{"arch": "vit", "model": "image classifier", "dataset": "stained colorectal tissue patches (NCT-CRC-HE-100K)", "train_examples": 45211, "image_size": 96, "crop_scale_min": 0.5, "horizontal_flip": true, "targets": ["tissue"], "num_classes": 9, "norm": "layernorm", "norm_position": "pre", "hidden_act": "gelu", "mlp_ratio": 4, "head_dim": 48, "fused_qkv": true, "bias": "none", "qk_norm": false, "parallel_block": false, "dropout": 0.05, "inner_norm": false, "drop_path": 0.05, "patch_size": [6, 6], "layers": 8, "width": 192, "positions": "rope", "pooling": "mean", "mixing": "cutmix", "loss": "cross_entropy", "init": "xavier_uniform", "residual_init": "none", "optimizer": "soap", "beta2": 0.95, "learning_rate": 0.0015, "beta1": 0.9, "shampoo_beta": 0.95, "eps": 1e-08, "precondition_frequency": 16, "max_precond_dim": 1024, "one_sided": false, "adamw_lr_other_params": 0.0019, "max_steps": 16800, "batch_size": 192, "epochs": 71.3, "lr_schedule": "linear", "final_lr_fraction": 0.1, "warmup_steps": 500, "weight_decay": 0.04, "adamw_weight_decay_other_params": 0.01}
Rows from block 3 of a small image classifier, named by matrix and row number. Rows with one number belong to one neuron. Each number is 200 + 20 x the weight over its row's rms, rounded and kept within 0 to 999. All counts start at 0.
After each neuron's rows are labels from the 100 images, of 14976, where the neuron reaches its highest value: "top examples" is what is common among them. Only what is clearly more common there than usual is listed. The data: stained colorectal tissue patches (NCT-CRC-HE-100K).
# fc1: MLP up (model.blocks.3.mlp.fc1.weight, 768x192), inputs 96-191
# fc2: MLP down (model.blocks.3.mlp.fc2.weight, 192x768, transposed), outputs 96-191

fc1.762,147,208,195,199,217,212,212,196,177,218,222,162,187,196,197,197,171,204,200,202,188,221,185,246,201,200,204,192,196,197,179,225,200,196,186,191,189,218,209,216,204,185,247,184,205,222,177,229,232,202,208,222,192,185,234,214,201,215,193,239,210,230,203,192,212,239,229,169,205,189,226,197,216,213,167,221,192,191,215,213,200,229,162,178,184,192,186,214,186,209,193,214,213,162,220,204
fc2.762,201,190,213,200,222,206,172,207,160,223,191,205,167,173,210,212,200,192,194,196,215,186,226,188,200,191,188,187,203,240,229,226,175,181,205,218,180,186,208,215,214,227,214,198,195,194,212,166,188,184,211,215,214,207,214,213,221,201,185,173,206,169,248,244,198,195,165,195,204,225,190,205,198,166,219,194,218,208,196,237,198,184,208,204,243,176,196,190,201,198,209,208,188,203,191,213
top examples: tissue: debris

fc1.403,205,205,186,198,229,245,180,239,216,165,202,205,229,195,198,208,181,216,198,195,208,199,206,190,218,210,230,190,196,178,211,228,170,222,193,187,217,244,190,178,261,188,197,210,181,168,229,199,200,217,179,207,242,218,168,205,214,179,225,208,167,216,211,194,189,178,221,227,209,213,167,198,206,187,185,196,183,199,187,162,206,243,240,206,247,188,186,188,192,192,215,196,197,234,209,233
fc2.403,176,171,228,207,231,240,223,208,194,197,205,167,182,189,224,212,209,173,203,207,187,188,189,203,213,196,203,217,173,238,171,198,212,185,236,220,204,206,207,225,199,222,243,217,184,204,202,190,184,187,205,195,211,211,217,232,209,240,209,220,225,226,187,195,253,190,187,197,216,191,209,205,214,248,232,209,211,160,210,213,184,187,217,190,185,183,232,188,216,198,209,204,188,197,207,180
top examples: tissue: lymphocytes

fc1.706,188,184,208,218,200,226,228,196,216,179,217,186,219,206,221,251,182,220,167,213,200,187,166,204,212,158,195,223,188,219,217,184,177,188,208,186,210,195,201,175,162,224,210,204,209,227,190,240,205,169,175,203,237,221,207,169,228,196,213,189,168,206,214,234,221,211,176,183,191,202,211,190,221,195,196,235,161,201,200,200,185,206,219,195,157,197,224,196,172,190,196,188,181,183,218,223
fc2.706,240,190,202,182,194,190,198,220,249,209,224,205,184,217,179,190,216,202,196,224,213,174,170,172,223,222,175,194,176,234,190,191,211,179,175,190,199,208,182,217,190,167,178,192,224,192,235,214,208,173,204,197,175,189,166,169,161,220,221,186,183,223,210,227,201,193,226,230,186,210,185,213,207,170,175,222,252,208,202,222,179,191,183,201,182,225,184,199,203,199,174,198,200,201,214,212
top examples: tissue: cancer-associated stroma

fc1.137,207,206,210,199,175,193,171,183,213,221,152,214,217,202,211,229,178,183,174,210,212,165,200,197,194,213,209,219,230,246,212,195,209,194,178,187,216,237,199,202,220,186,226,205,184,188,179,214,183,213,216,193,171,208,225,176,230,187,192,174,180,223,201,209,187,217,183,191,163,192,215,211,191,170,199,200,229,184,200,173,223,197,219,175,204,185,186,218,189,206,233,177,188,205,190,171
fc2.137,207,171,200,210,196,212,225,192,231,189,198,151,198,184,187,208,216,215,201,207,192,160,203,207,206,242,175,236,204,224,217,225,186,172,207,223,198,223,205,195,197,205,149,192,217,198,184,173,212,209,216,192,191,210,155,201,231,221,215,198,230,258,207,182,194,215,201,199,202,223,202,218,193,225,190,216,183,212,195,217,206,195,198,164,228,243,197,218,238,222,191,210,162,183,219,223
top examples: tissue: smooth muscle; tissue: cancer-associated stroma

fc1.40,197,210,177,194,178,208,231,182,185,184,178,213,213,206,226,171,171,186,186,205,160,225,187,174,202,205,160,194,178,191,173,197,221,174,233,205,195,190,170,191,218,155,172,202,227,207,182,225,200,165,190,207,210,214,174,199,248,182,212,201,199,230,193,224,230,192,229,209,190,195,194,198,211,194,178,199,187,214,182,192,254,170,217,240,205,205,192,188,211,206,211,219,190,233,180,192
fc2.40,183,197,207,239,185,212,203,188,217,231,229,215,183,201,213,228,192,198,196,213,193,205,196,189,158,197,203,167,219,205,181,185,158,225,206,188,175,209,230,197,145,195,175,195,197,196,175,161,213,218,192,215,221,209,237,185,189,187,238,166,190,181,173,182,234,175,207,178,207,209,160,184,183,216,204,160,232,215,211,195,220,189,200,186,158,186,198,199,206,232,184,163,208,218,189,206
top examples: tissue: normal colon mucosa; tissue: smooth muscle

fc1.261,174,196,194,187,174,197,204,207,156,172,200,221,223,167,194,228,209,191,176,175,241,216,189,190,147,197,224,186,209,180,172,215,186,182,253,206,212,231,210,206,199,207,201,174,204,206,211,207,186,200,181,207,193,231,203,215,181,212,247,167,186,164,213,193,203,212,209,221,224,181,167,196,200,212,223,212,186,199,171,198,215,195,214,186,233,213,171,195,218,177,199,166,207,178,196,189
fc2.261,214,207,217,211,221,224,195,178,198,168,196,169,231,187,208,182,194,187,199,217,182,193,180,205,253,146,211,183,202,168,235,214,202,195,192,207,164,167,213,225,201,183,205,223,208,199,185,166,222,208,203,202,183,209,218,190,177,240,172,194,192,184,191,190,247,209,174,234,205,150,205,197,186,198,184,206,198,198,199,186,184,212,209,229,192,173,200,226,184,214,220,216,205,193,206,186
top examples: tissue: debris

fc1.236,232,226,194,238,216,186,187,212,215,226,205,192,185,211,209,215,195,228,238,210,180,203,192,212,178,183,235,207,180,178,232,216,185,185,215,195,214,212,207,196,236,216,196,203,192,190,187,199,186,217,233,233,222,198,191,207,196,200,179,218,177,198,216,200,190,201,209,195,193,230,229,194,184,220,168,217,200,220,204,195,217,196,172,161,145,230,202,181,224,174,217,179,213,186,210,183
fc2.236,221,205,210,178,187,201,174,189,222,193,158,222,206,212,204,198,212,167,187,194,192,206,207,199,198,172,195,227,213,172,217,192,194,208,185,209,201,208,213,220,222,207,177,191,184,210,203,170,231,229,224,224,209,200,193,202,178,203,225,193,212,211,204,221,183,206,201,173,231,214,190,190,193,229,235,180,197,192,193,185,202,240,205,224,237,186,202,210,143,232,210,245,215,210,196,206
top examples: tissue: normal colon mucosa

fc1.226,211,220,229,183,172,155,209,209,197,184,202,234,196,173,200,232,214,196,243,206,212,183,214,199,195,215,208,186,182,186,174,213,181,204,233,196,182,192,200,177,211,229,207,181,200,185,218,198,167,234,210,224,181,165,196,227,214,201,184,196,183,164,219,191,198,205,206,182,234,185,207,189,233,216,176,255,228,238,197,175,215,240,193,181,189,194,216,200,224,174,205,222,209,174,194,181
fc2.226,203,187,194,199,222,192,206,183,181,211,181,226,200,177,218,203,224,198,158,194,178,226,214,179,152,227,194,232,203,209,204,234,190,196,176,186,193,182,229,197,197,236,211,235,202,185,182,196,183,215,229,213,226,173,227,220,192,169,193,157,227,186,176,149,230,171,216,204,187,211,195,158,202,170,180,204,197,191,153,220,191,140,182,234,210,162,254,193,179,199,181,213,212,200,183,192
top examples: tissue: lymphocytes

fc1.253,196,226,213,189,195,239,189,190,246,223,162,222,199,174,191,181,174,181,239,212,208,175,176,196,183,187,222,188,181,214,228,212,197,189,173,200,181,174,198,181,217,192,194,172,223,198,195,241,165,188,220,226,188,194,194,232,216,184,198,227,210,224,230,227,181,204,195,150,249,202,197,184,230,184,185,212,186,192,201,219,205,224,204,185,197,203,208,178,201,211,192,181,192,186,191,198
fc2.253,232,165,156,186,176,205,210,185,185,211,202,215,188,234,185,175,212,205,182,229,214,206,205,187,212,210,227,191,218,169,209,189,208,211,183,213,183,148,190,204,190,179,170,207,205,229,232,169,198,197,154,170,200,208,187,205,200,208,237,219,212,192,184,173,217,218,216,177,192,213,220,183,212,205,180,192,160,195,188,241,182,218,203,179,201,187,188,198,201,188,180,201,205,215,235,221
top examples: tissue: mucus

fc1.181,175,183,211,178,218,206,212,193,210,192,216,235,152,186,203,215,178,185,210,204,189,190,178,197,191,174,175,228,195,218,208,205,197,218,223,209,193,196,180,207,169,187,186,198,218,161,222,223,206,184,205,207,184,197,167,158,206,186,195,234,188,161,172,210,172,192,222,241,207,193,185,211,205,197,201,219,197,186,258,228,179,211,195,183,222,169,167,182,194,197,198,182,192,229,195,245
fc2.181,217,191,187,212,188,186,202,173,210,186,186,204,211,229,209,213,217,213,168,202,218,168,192,204,224,180,176,179,196,206,183,194,204,227,163,194,201,196,217,212,235,174,179,190,218,231,234,210,227,180,208,192,214,209,209,210,150,207,203,193,183,199,221,196,236,180,196,201,218,181,187,192,197,192,200,208,194,164,195,170,202,137,230,197,193,206,197,207,196,174,202,201,213,169,187,183
top examples: tissue: normal colon mucosa

fc1.286,202,190,203,182,217,165,172,192,201,176,185,215,201,214,227,153,202,225,196,179,182,194,168,206,198,167,219,198,219,180,190,177,185,253,188,184,180,223,237,167,189,180,201,198,179,181,204,172,227,248,208,208,213,190,215,209,170,217,207,227,204,221,203,234,227,226,204,183,220,202,221,214,203,208,182,212,225,196,192,198,173,225,202,158,184,197,212,207,208,203,206,232,192,228,209,199
fc2.286,161,178,191,217,183,172,219,207,188,209,224,223,201,191,167,216,215,201,225,209,198,184,240,204,216,245,194,205,162,173,219,189,168,187,201,202,200,228,218,208,189,221,219,210,178,176,211,190,198,185,154,168,197,193,164,205,170,219,206,174,177,193,242,189,207,196,210,223,194,189,237,184,193,199,242,176,209,212,188,237,207,209,202,236,206,189,234,235,210,168,233,192,210,179,180,197
top examples: tissue: debris

fc1.341,192,209,187,207,200,210,203,185,166,174,205,201,215,190,210,205,142,223,167,210,170,145,174,197,180,199,229,183,190,200,194,194,197,209,220,225,188,213,200,187,207,184,185,200,203,187,204,207,183,219,251,242,216,236,221,219,218,203,221,227,200,163,237,188,161,212,207,199,206,168,192,180,195,222,173,203,197,226,164,186,225,206,230,192,210,205,215,202,177,198,198,189,200,209,196,203
fc2.341,228,219,203,184,213,181,221,247,203,255,232,211,162,201,200,204,173,203,197,206,227,225,231,183,208,176,193,238,193,228,216,171,216,196,196,192,214,198,230,186,184,223,206,241,245,209,197,229,200,211,212,202,243,147,217,211,191,192,174,213,223,222,148,216,197,209,219,225,206,193,220,180,237,186,189,165,219,222,213,197,187,209,218,204,194,188,182,210,205,213,199,218,227,194,208,206
top examples: tissue: mucus

fc1.571,160,198,178,199,176,225,223,221,231,204,204,244,194,221,199,157,198,209,190,189,194,217,217,205,179,195,177,201,163,159,219,173,198,224,179,201,196,232,205,216,174,203,176,224,222,168,205,221,203,146,202,221,157,183,192,212,221,187,221,223,221,193,169,204,193,244,227,184,200,207,225,212,221,198,206,203,221,194,185,211,187,205,193,147,198,210,189,179,218,175,211,171,189,214,212,197
fc2.571,226,197,189,238,207,215,179,209,146,198,190,244,218,218,179,245,231,206,217,252,190,207,181,184,199,170,201,186,163,203,204,165,222,178,187,184,205,142,225,155,228,192,194,222,175,173,185,173,197,210,190,185,212,204,178,202,230,162,217,185,243,208,204,198,229,188,187,196,181,224,231,176,196,178,193,187,189,211,187,206,188,172,223,186,208,211,207,161,217,163,219,214,200,193,197,219
top examples: tissue: tumour epithelium; tissue: normal colon mucosa

fc1.37,228,174,227,169,239,214,161,210,215,224,239,201,219,194,185,203,195,210,221,157,211,174,207,194,210,197,187,196,190,163,181,217,164,217,215,221,186,196,229,185,213,195,188,176,201,177,234,199,208,179,227,234,177,224,178,226,191,185,173,207,217,183,188,217,170,202,167,207,211,212,165,214,181,221,189,195,182,220,187,182,180,184,180,199,178,218,191,178,199,229,217,229,229,180,174,171
fc2.37,178,202,193,203,202,190,206,205,206,211,200,180,189,157,189,194,191,222,197,220,211,229,192,185,200,200,192,174,193,208,212,166,183,237,219,164,204,196,233,216,174,184,202,210,204,229,186,202,219,177,148,182,248,213,198,208,201,209,230,210,226,206,197,246,197,196,200,208,183,210,210,213,207,228,178,215,166,200,188,234,208,160,191,196,192,204,189,195,192,236,174,165,174,192,169,202
top examples: tissue: debris

fc1.330,207,195,186,182,179,206,200,173,231,198,207,184,177,223,194,185,180,205,173,207,196,185,224,213,188,161,209,177,162,216,174,177,192,214,203,170,197,177,229,218,212,186,201,199,181,198,197,177,203,236,240,192,204,212,191,229,191,204,173,217,196,180,190,212,186,185,219,152,209,162,203,178,215,197,181,214,246,161,192,204,202,189,193,233,199,209,235,209,188,195,207,246,195,174,212,198
fc2.330,221,191,199,195,202,179,189,213,236,199,182,164,213,199,179,222,245,181,235,169,163,177,218,225,215,204,192,168,211,225,229,198,246,189,219,201,187,218,184,167,241,180,162,211,184,193,228,209,220,220,190,223,219,228,208,202,224,228,190,206,202,198,201,214,190,199,191,195,196,206,229,210,203,181,210,200,156,232,202,201,241,186,200,204,196,189,213,195,215,196,168,209,203,228,172,188
top examples: tissue: debris; tissue: normal colon mucosa

fc1.717,203,219,221,211,215,178,198,185,226,189,230,192,211,198,182,174,204,199,183,208,200,187,174,241,185,155,217,189,178,169,189,188,185,200,217,186,208,195,185,187,212,197,213,180,201,197,172,196,179,180,188,215,156,184,189,182,188,210,177,209,190,180,168,203,193,221,201,197,165,136,198,198,234,212,205,209,216,205,208,214,204,173,181,205,188,208,238,179,182,221,203,223,221,185,215,235
fc2.717,202,200,226,196,186,191,156,224,186,182,212,202,205,199,189,203,173,234,172,211,174,174,185,211,214,220,215,164,195,178,229,190,155,221,181,182,187,194,198,223,203,195,184,187,230,220,210,204,162,187,190,197,204,203,218,195,202,225,210,209,219,179,222,204,154,230,257,190,206,212,215,165,198,209,181,171,204,215,180,185,182,211,229,201,193,215,208,208,184,183,200,186,204,211,167,166
top examples: tissue: debris; tissue: cancer-associated stroma

fc1.317,197,227,211,178,155,205,181,222,200,225,185,215,229,150,193,221,230,193,210,209,200,247,148,184,187,181,171,226,211,175,169,205,203,202,216,204,168,199,224,225,201,189,201,180,228,183,190,204,202,205,215,214,224,241,202,195,254,201,187,173,213,238,183,208,188,189,195,192,189,220,186,185,223,221,193,205,174,197,174,153,199,203,171,179,186,183,192,190,207,189,203,187,233,167,201,210
fc2.317,195,214,216,206,193,213,207,200,236,179,216,198,180,180,196,166,211,207,180,230,203,195,207,211,219,198,190,154,216,214,215,223,217,221,165,187,226,220,204,238,198,197,190,193,165,192,213,176,201,191,229,236,212,151,199,188,219,162,225,243,203,183,208,209,194,221,213,205,177,197,209,192,208,191,203,203,186,203,223,212,226,212,230,173,225,188,212,188,183,198,210,205,224,208,184,199
top examples: tissue: smooth muscle

fc1.480,218,178,175,181,221,265,192,199,228,230,218,185,198,227,184,239,192,186,200,222,184,133,216,213,206,183,181,212,237,202,205,201,210,211,196,152,184,210,213,183,204,220,199,175,181,201,180,168,173,178,178,188,194,219,207,183,169,198,201,203,193,182,181,193,232,208,202,181,189,187,212,202,231,189,180,220,170,188,200,189,186,224,224,203,176,148,175,202,215,187,184,207,199,223,246,167
fc2.480,180,197,226,252,205,216,198,193,198,199,200,209,205,182,217,188,209,197,175,179,171,199,183,200,184,227,216,188,168,183,189,214,219,195,208,173,240,201,229,219,212,192,182,226,205,220,195,181,187,199,194,201,207,188,204,189,180,214,204,191,191,209,173,225,177,203,192,199,201,241,221,206,225,195,210,195,248,203,174,213,178,178,160,205,213,232,207,218,244,188,217,227,208,200,169,184
top examples: tissue: tumour epithelium

fc1.186,196,207,213,173,203,222,195,184,186,147,230,242,225,215,184,213,181,209,217,192,192,197,194,195,177,177,181,192,171,240,182,206,205,207,172,206,208,176,218,240,190,219,196,216,185,188,207,161,220,196,235,184,215,219,173,196,222,181,202,226,225,202,227,186,216,222,187,236,215,193,196,213,224,217,181,217,195,209,195,184,186,186,201,172,196,216,238,209,210,219,181,181,238,209,239,181
fc2.186,228,210,176,210,194,191,167,201,175,231,231,181,218,209,196,186,205,192,215,184,221,266,230,195,213,205,208,217,238,180,218,183,203,177,198,222,207,203,213,197,183,183,198,225,242,206,242,205,202,223,220,177,222,209,187,200,171,160,205,230,196,200,198,214,225,214,197,220,227,187,219,184,211,197,159,190,196,189,178,170,198,208,193,198,216,193,225,225,180,221,210,168,218,172,214,212
top examples: tissue: normal colon mucosa; tissue: mucus

fc1.191,211,187,228,214,235,195,215,151,161,186,231,205,173,193,200,219,225,177,207,196,224,168,186,206,174,159,186,200,216,199,225,177,233,236,219,182,171,214,185,219,241,193,240,200,188,218,204,199,197,186,169,150,201,211,185,233,194,178,202,173,188,201,198,192,185,155,218,183,193,165,212,169,190,229,232,224,191,224,186,203,200,194,193,233,196,205,191,214,229,198,216,240,191,197,198,209
fc2.191,218,170,197,190,201,229,190,191,201,196,149,195,203,210,182,197,196,196,197,189,151,224,212,187,173,228,179,181,200,222,144,211,195,203,202,161,201,212,200,178,163,192,182,158,216,222,194,214,208,154,234,203,180,216,174,194,204,192,204,218,212,232,209,205,204,178,200,194,199,199,221,205,193,207,162,213,217,169,192,196,190,172,208,230,194,203,184,183,162,180,201,240,196,168,213,195
top examples: tissue: mucus

fc1.250,200,168,219,188,200,199,193,191,182,169,254,180,207,192,173,198,172,195,219,165,168,199,219,218,238,226,156,186,199,168,218,194,201,160,221,219,205,230,209,182,222,190,180,241,181,198,175,186,195,192,158,203,220,204,164,201,196,203,204,197,240,167,187,205,206,210,184,199,206,221,180,184,214,188,197,202,221,208,208,219,220,191,197,221,207,196,175,215,216,185,216,205,205,191,175,213
fc2.250,212,231,195,206,196,198,193,161,207,186,201,226,200,200,182,198,179,191,237,223,233,218,212,197,130,213,186,222,210,217,185,188,220,214,223,217,170,162,181,192,205,206,222,192,189,162,179,220,194,187,235,182,161,193,212,185,215,214,196,206,193,206,197,194,191,216,175,168,206,202,177,198,213,174,184,200,188,150,177,197,221,239,206,190,184,222,192,173,214,204,223,185,186,232,214,174
top examples: tissue: cancer-associated stroma

fc1.581,227,198,214,213,201,193,174,212,204,155,206,212,189,196,196,202,186,187,189,204,190,203,219,195,192,211,192,215,201,199,208,228,201,208,175,191,196,179,208,219,171,206,200,204,168,180,223,196,211,205,155,202,183,222,193,182,206,180,218,217,195,221,187,160,184,201,193,176,191,211,193,195,212,189,171,214,178,176,193,225,207,168,184,218,212,203,197,201,223,136,242,226,213,185,217,167
fc2.581,200,185,198,214,180,197,189,179,200,169,164,209,205,169,170,178,198,186,201,194,193,191,178,179,183,205,208,198,225,227,212,190,167,241,171,193,149,160,154,176,196,204,209,184,190,192,209,253,169,183,219,193,195,210,227,178,237,202,192,228,206,192,193,200,224,174,200,196,168,190,203,165,153,194,166,202,182,220,194,198,221,223,222,220,210,193,199,194,218,209,231,207,171,184,184,195
top examples: tissue: mucus

fc1.548,223,189,211,205,227,177,189,208,237,242,162,160,211,208,190,228,187,208,188,215,198,169,166,176,208,185,208,188,204,195,206,222,167,170,224,189,181,202,213,185,215,223,205,213,200,231,170,222,183,195,186,246,240,235,214,189,207,170,179,239,144,202,227,187,196,161,140,218,192,214,191,206,211,134,220,190,203,178,195,202,191,228,197,192,213,196,209,224,197,172,201,206,179,202,199,211
fc2.548,191,197,220,171,143,186,242,210,209,198,212,210,228,139,206,200,200,199,228,192,210,199,198,174,170,179,207,211,213,205,211,205,199,233,188,188,223,201,196,208,207,200,161,228,212,190,196,223,208,176,213,217,190,192,237,216,231,217,186,232,211,234,227,233,196,208,222,153,173,222,197,182,196,225,186,195,185,243,203,216,208,210,214,211,184,188,202,201,205,213,179,220,231,215,232,182
top examples: tissue: smooth muscle

fc1.611,224,195,218,173,199,224,224,205,215,169,204,195,214,205,188,161,195,230,191,224,151,157,210,227,215,211,221,224,192,201,194,197,175,172,213,192,203,218,177,243,160,192,217,231,184,186,197,220,216,209,195,164,211,195,197,220,205,218,210,175,205,210,182,195,208,185,201,208,191,261,169,200,214,245,228,233,224,191,199,187,197,202,184,213,248,215,200,196,217,164,163,194,220,210,195,214
fc2.611,211,214,194,223,188,234,172,201,196,177,209,195,174,249,207,194,206,161,228,208,189,237,188,206,221,179,198,193,208,228,202,203,202,210,188,187,191,186,192,224,205,184,225,217,246,183,166,170,152,191,221,222,200,182,144,182,206,203,169,188,170,193,188,216,202,178,208,209,179,186,189,203,192,177,196,185,195,187,204,205,194,225,171,227,224,178,206,190,201,169,175,198,192,185,190,189
top examples: tissue: lymphocytes

fc1.213,197,211,192,198,205,185,204,174,195,244,202,228,226,204,195,238,205,186,190,213,230,191,193,208,192,199,166,169,222,187,194,205,214,175,226,236,200,206,205,182,203,183,202,214,206,199,164,206,181,260,222,213,204,215,198,208,217,214,204,196,190,208,214,154,185,194,181,198,178,190,227,226,261,195,223,214,168,166,189,179,222,170,226,185,221,186,175,175,219,185,187,212,212,209,196,198
fc2.213,169,189,230,171,225,206,206,192,188,178,213,179,175,197,172,187,213,202,206,220,199,190,189,202,207,199,263,191,161,188,216,183,249,189,213,163,219,175,199,221,208,187,221,238,195,178,226,220,231,190,207,208,188,186,168,178,202,180,236,196,186,195,226,190,194,153,196,196,160,203,178,198,176,179,208,193,216,197,225,208,187,195,165,191,223,213,222,196,207,197,187,163,142,219,211,190
top examples: tissue: normal colon mucosa

fc1.643,163,243,191,175,176,202,172,185,181,182,198,219,198,201,144,200,204,189,173,208,201,182,200,191,209,202,202,179,196,224,204,202,226,179,219,199,210,202,198,206,182,202,154,199,188,183,189,151,193,216,176,184,232,179,177,216,248,195,217,179,203,188,188,208,194,200,195,198,193,173,212,180,203,190,220,220,187,169,206,217,179,241,200,217,201,177,183,182,199,239,181,195,194,248,204,190
fc2.643,204,186,174,204,213,177,203,177,207,200,196,215,197,201,204,206,205,203,234,193,219,207,202,210,187,219,201,213,195,189,214,187,213,220,212,228,198,196,196,208,208,222,174,203,202,181,204,209,193,170,190,249,169,201,220,193,205,230,180,218,225,177,217,218,180,189,173,183,171,189,191,191,180,190,230,194,211,187,185,201,177,197,191,180,249,206,211,190,188,228,217,183,177,155,219,233
top examples: tissue: cancer-associated stroma

fc1.321,191,217,216,183,179,188,196,201,229,174,206,202,214,198,212,234,179,164,223,236,202,204,174,208,217,184,177,179,208,201,215,211,214,179,171,204,212,198,156,217,204,205,165,255,219,194,221,188,224,216,222,228,208,211,211,190,174,257,217,194,243,223,181,191,191,208,167,200,217,202,196,169,226,215,221,200,168,154,194,229,198,167,213,214,194,200,183,221,211,202,228,178,197,176,205,212
fc2.321,202,174,206,212,215,205,219,190,203,224,215,176,200,206,232,171,212,208,217,178,208,208,224,220,176,203,196,203,198,234,202,212,211,217,208,208,207,178,203,231,197,176,223,190,166,179,226,225,196,193,222,221,160,203,200,220,198,210,214,193,199,172,175,192,186,222,222,187,176,207,224,216,196,216,175,213,219,163,204,192,185,227,216,176,187,179,205,198,194,172,228,186,212,251,186,191
top examples: tissue: cancer-associated stroma

fc1.211,204,212,215,191,170,171,219,197,232,173,228,168,214,202,215,193,177,166,196,218,211,194,212,194,200,208,194,196,213,227,198,175,192,169,182,170,191,196,210,207,220,177,202,217,218,227,180,206,174,200,216,174,177,199,195,155,189,201,201,195,162,196,232,192,202,218,190,191,188,187,196,209,218,156,163,142,208,180,181,194,216,230,247,192,211,235,201,230,231,203,174,217,189,187,209,205
fc2.211,178,186,213,217,184,176,168,212,199,207,190,185,202,192,182,190,201,201,171,201,206,197,179,192,187,221,209,228,170,213,179,230,187,187,212,179,186,200,200,216,200,162,211,196,187,187,182,190,243,201,191,237,209,220,156,229,192,195,184,226,230,214,199,231,227,193,205,227,220,182,190,183,177,220,178,222,207,177,187,198,249,199,161,224,210,181,170,161,195,191,194,188,179,193,220,161
top examples: tissue: debris

fc1.2,218,226,180,180,176,245,194,203,201,213,237,182,165,229,185,193,203,207,221,230,213,217,162,195,236,178,185,197,180,182,198,187,200,185,184,192,171,179,207,212,216,229,184,221,192,192,187,176,172,220,197,191,198,178,181,175,217,211,229,210,176,201,210,181,145,195,202,177,197,192,249,244,193,212,188,216,192,231,226,180,197,242,202,205,204,232,173,193,215,189,180,177,168,211,203,207
fc2.2,188,211,205,206,208,230,162,230,181,199,208,208,188,181,192,225,217,232,197,210,203,152,197,209,193,192,201,194,215,191,242,186,219,247,248,232,153,226,179,170,215,209,204,211,217,225,196,246,208,192,177,198,184,201,184,191,205,185,215,199,211,180,171,221,220,185,206,193,252,226,177,179,212,209,178,185,199,209,199,212,175,174,201,176,204,207,208,187,163,216,214,218,166,235,192,193
top examples: tissue: lymphocytes; tissue: normal colon mucosa

fc1.139,191,223,209,170,221,195,211,168,231,222,174,219,187,197,202,163,219,207,191,180,210,186,239,224,196,199,200,197,195,212,187,204,193,205,206,236,240,204,208,181,200,189,202,204,197,218,190,198,184,201,211,240,200,180,201,218,222,221,238,200,200,220,232,200,175,151,226,187,161,181,195,199,216,179,202,200,221,180,215,225,215,214,207,224,227,197,188,198,192,185,212,209,215,217,199,205
fc2.139,198,194,212,236,220,179,212,167,177,187,209,192,205,205,234,221,229,192,217,202,198,160,223,192,205,222,180,194,182,193,220,187,192,153,197,216,182,211,216,206,193,212,178,175,187,192,211,194,221,217,202,201,190,180,200,167,224,231,183,186,215,188,201,179,184,210,156,200,214,227,238,212,204,193,215,187,167,213,228,193,183,208,237,200,193,213,233,215,204,217,165,225,216,186,203,210
top examples: tissue: normal colon mucosa

fc1.85,192,203,204,170,231,186,214,214,214,183,195,182,235,209,201,200,160,198,186,207,209,252,197,192,177,197,187,198,182,179,194,193,225,195,216,217,201,202,181,195,188,171,199,228,222,235,125,187,216,170,194,178,192,213,206,218,213,206,210,211,238,196,202,210,224,202,225,213,232,195,189,232,199,172,191,199,230,176,238,207,233,171,255,222,243,187,217,184,234,213,188,174,200,195,184,188
fc2.85,182,217,172,224,197,204,223,200,218,239,197,235,190,227,201,184,192,224,192,219,207,203,198,198,196,204,191,210,201,221,209,206,199,196,174,205,188,195,211,203,194,175,237,173,178,202,243,206,183,205,170,191,160,209,205,181,199,177,206,220,199,191,206,192,226,204,197,237,192,176,228,163,195,180,214,214,180,176,191,220,196,206,184,198,218,182,193,181,227,214,218,192,202,202,207,186
top examples: tissue: cancer-associated stroma; tissue: debris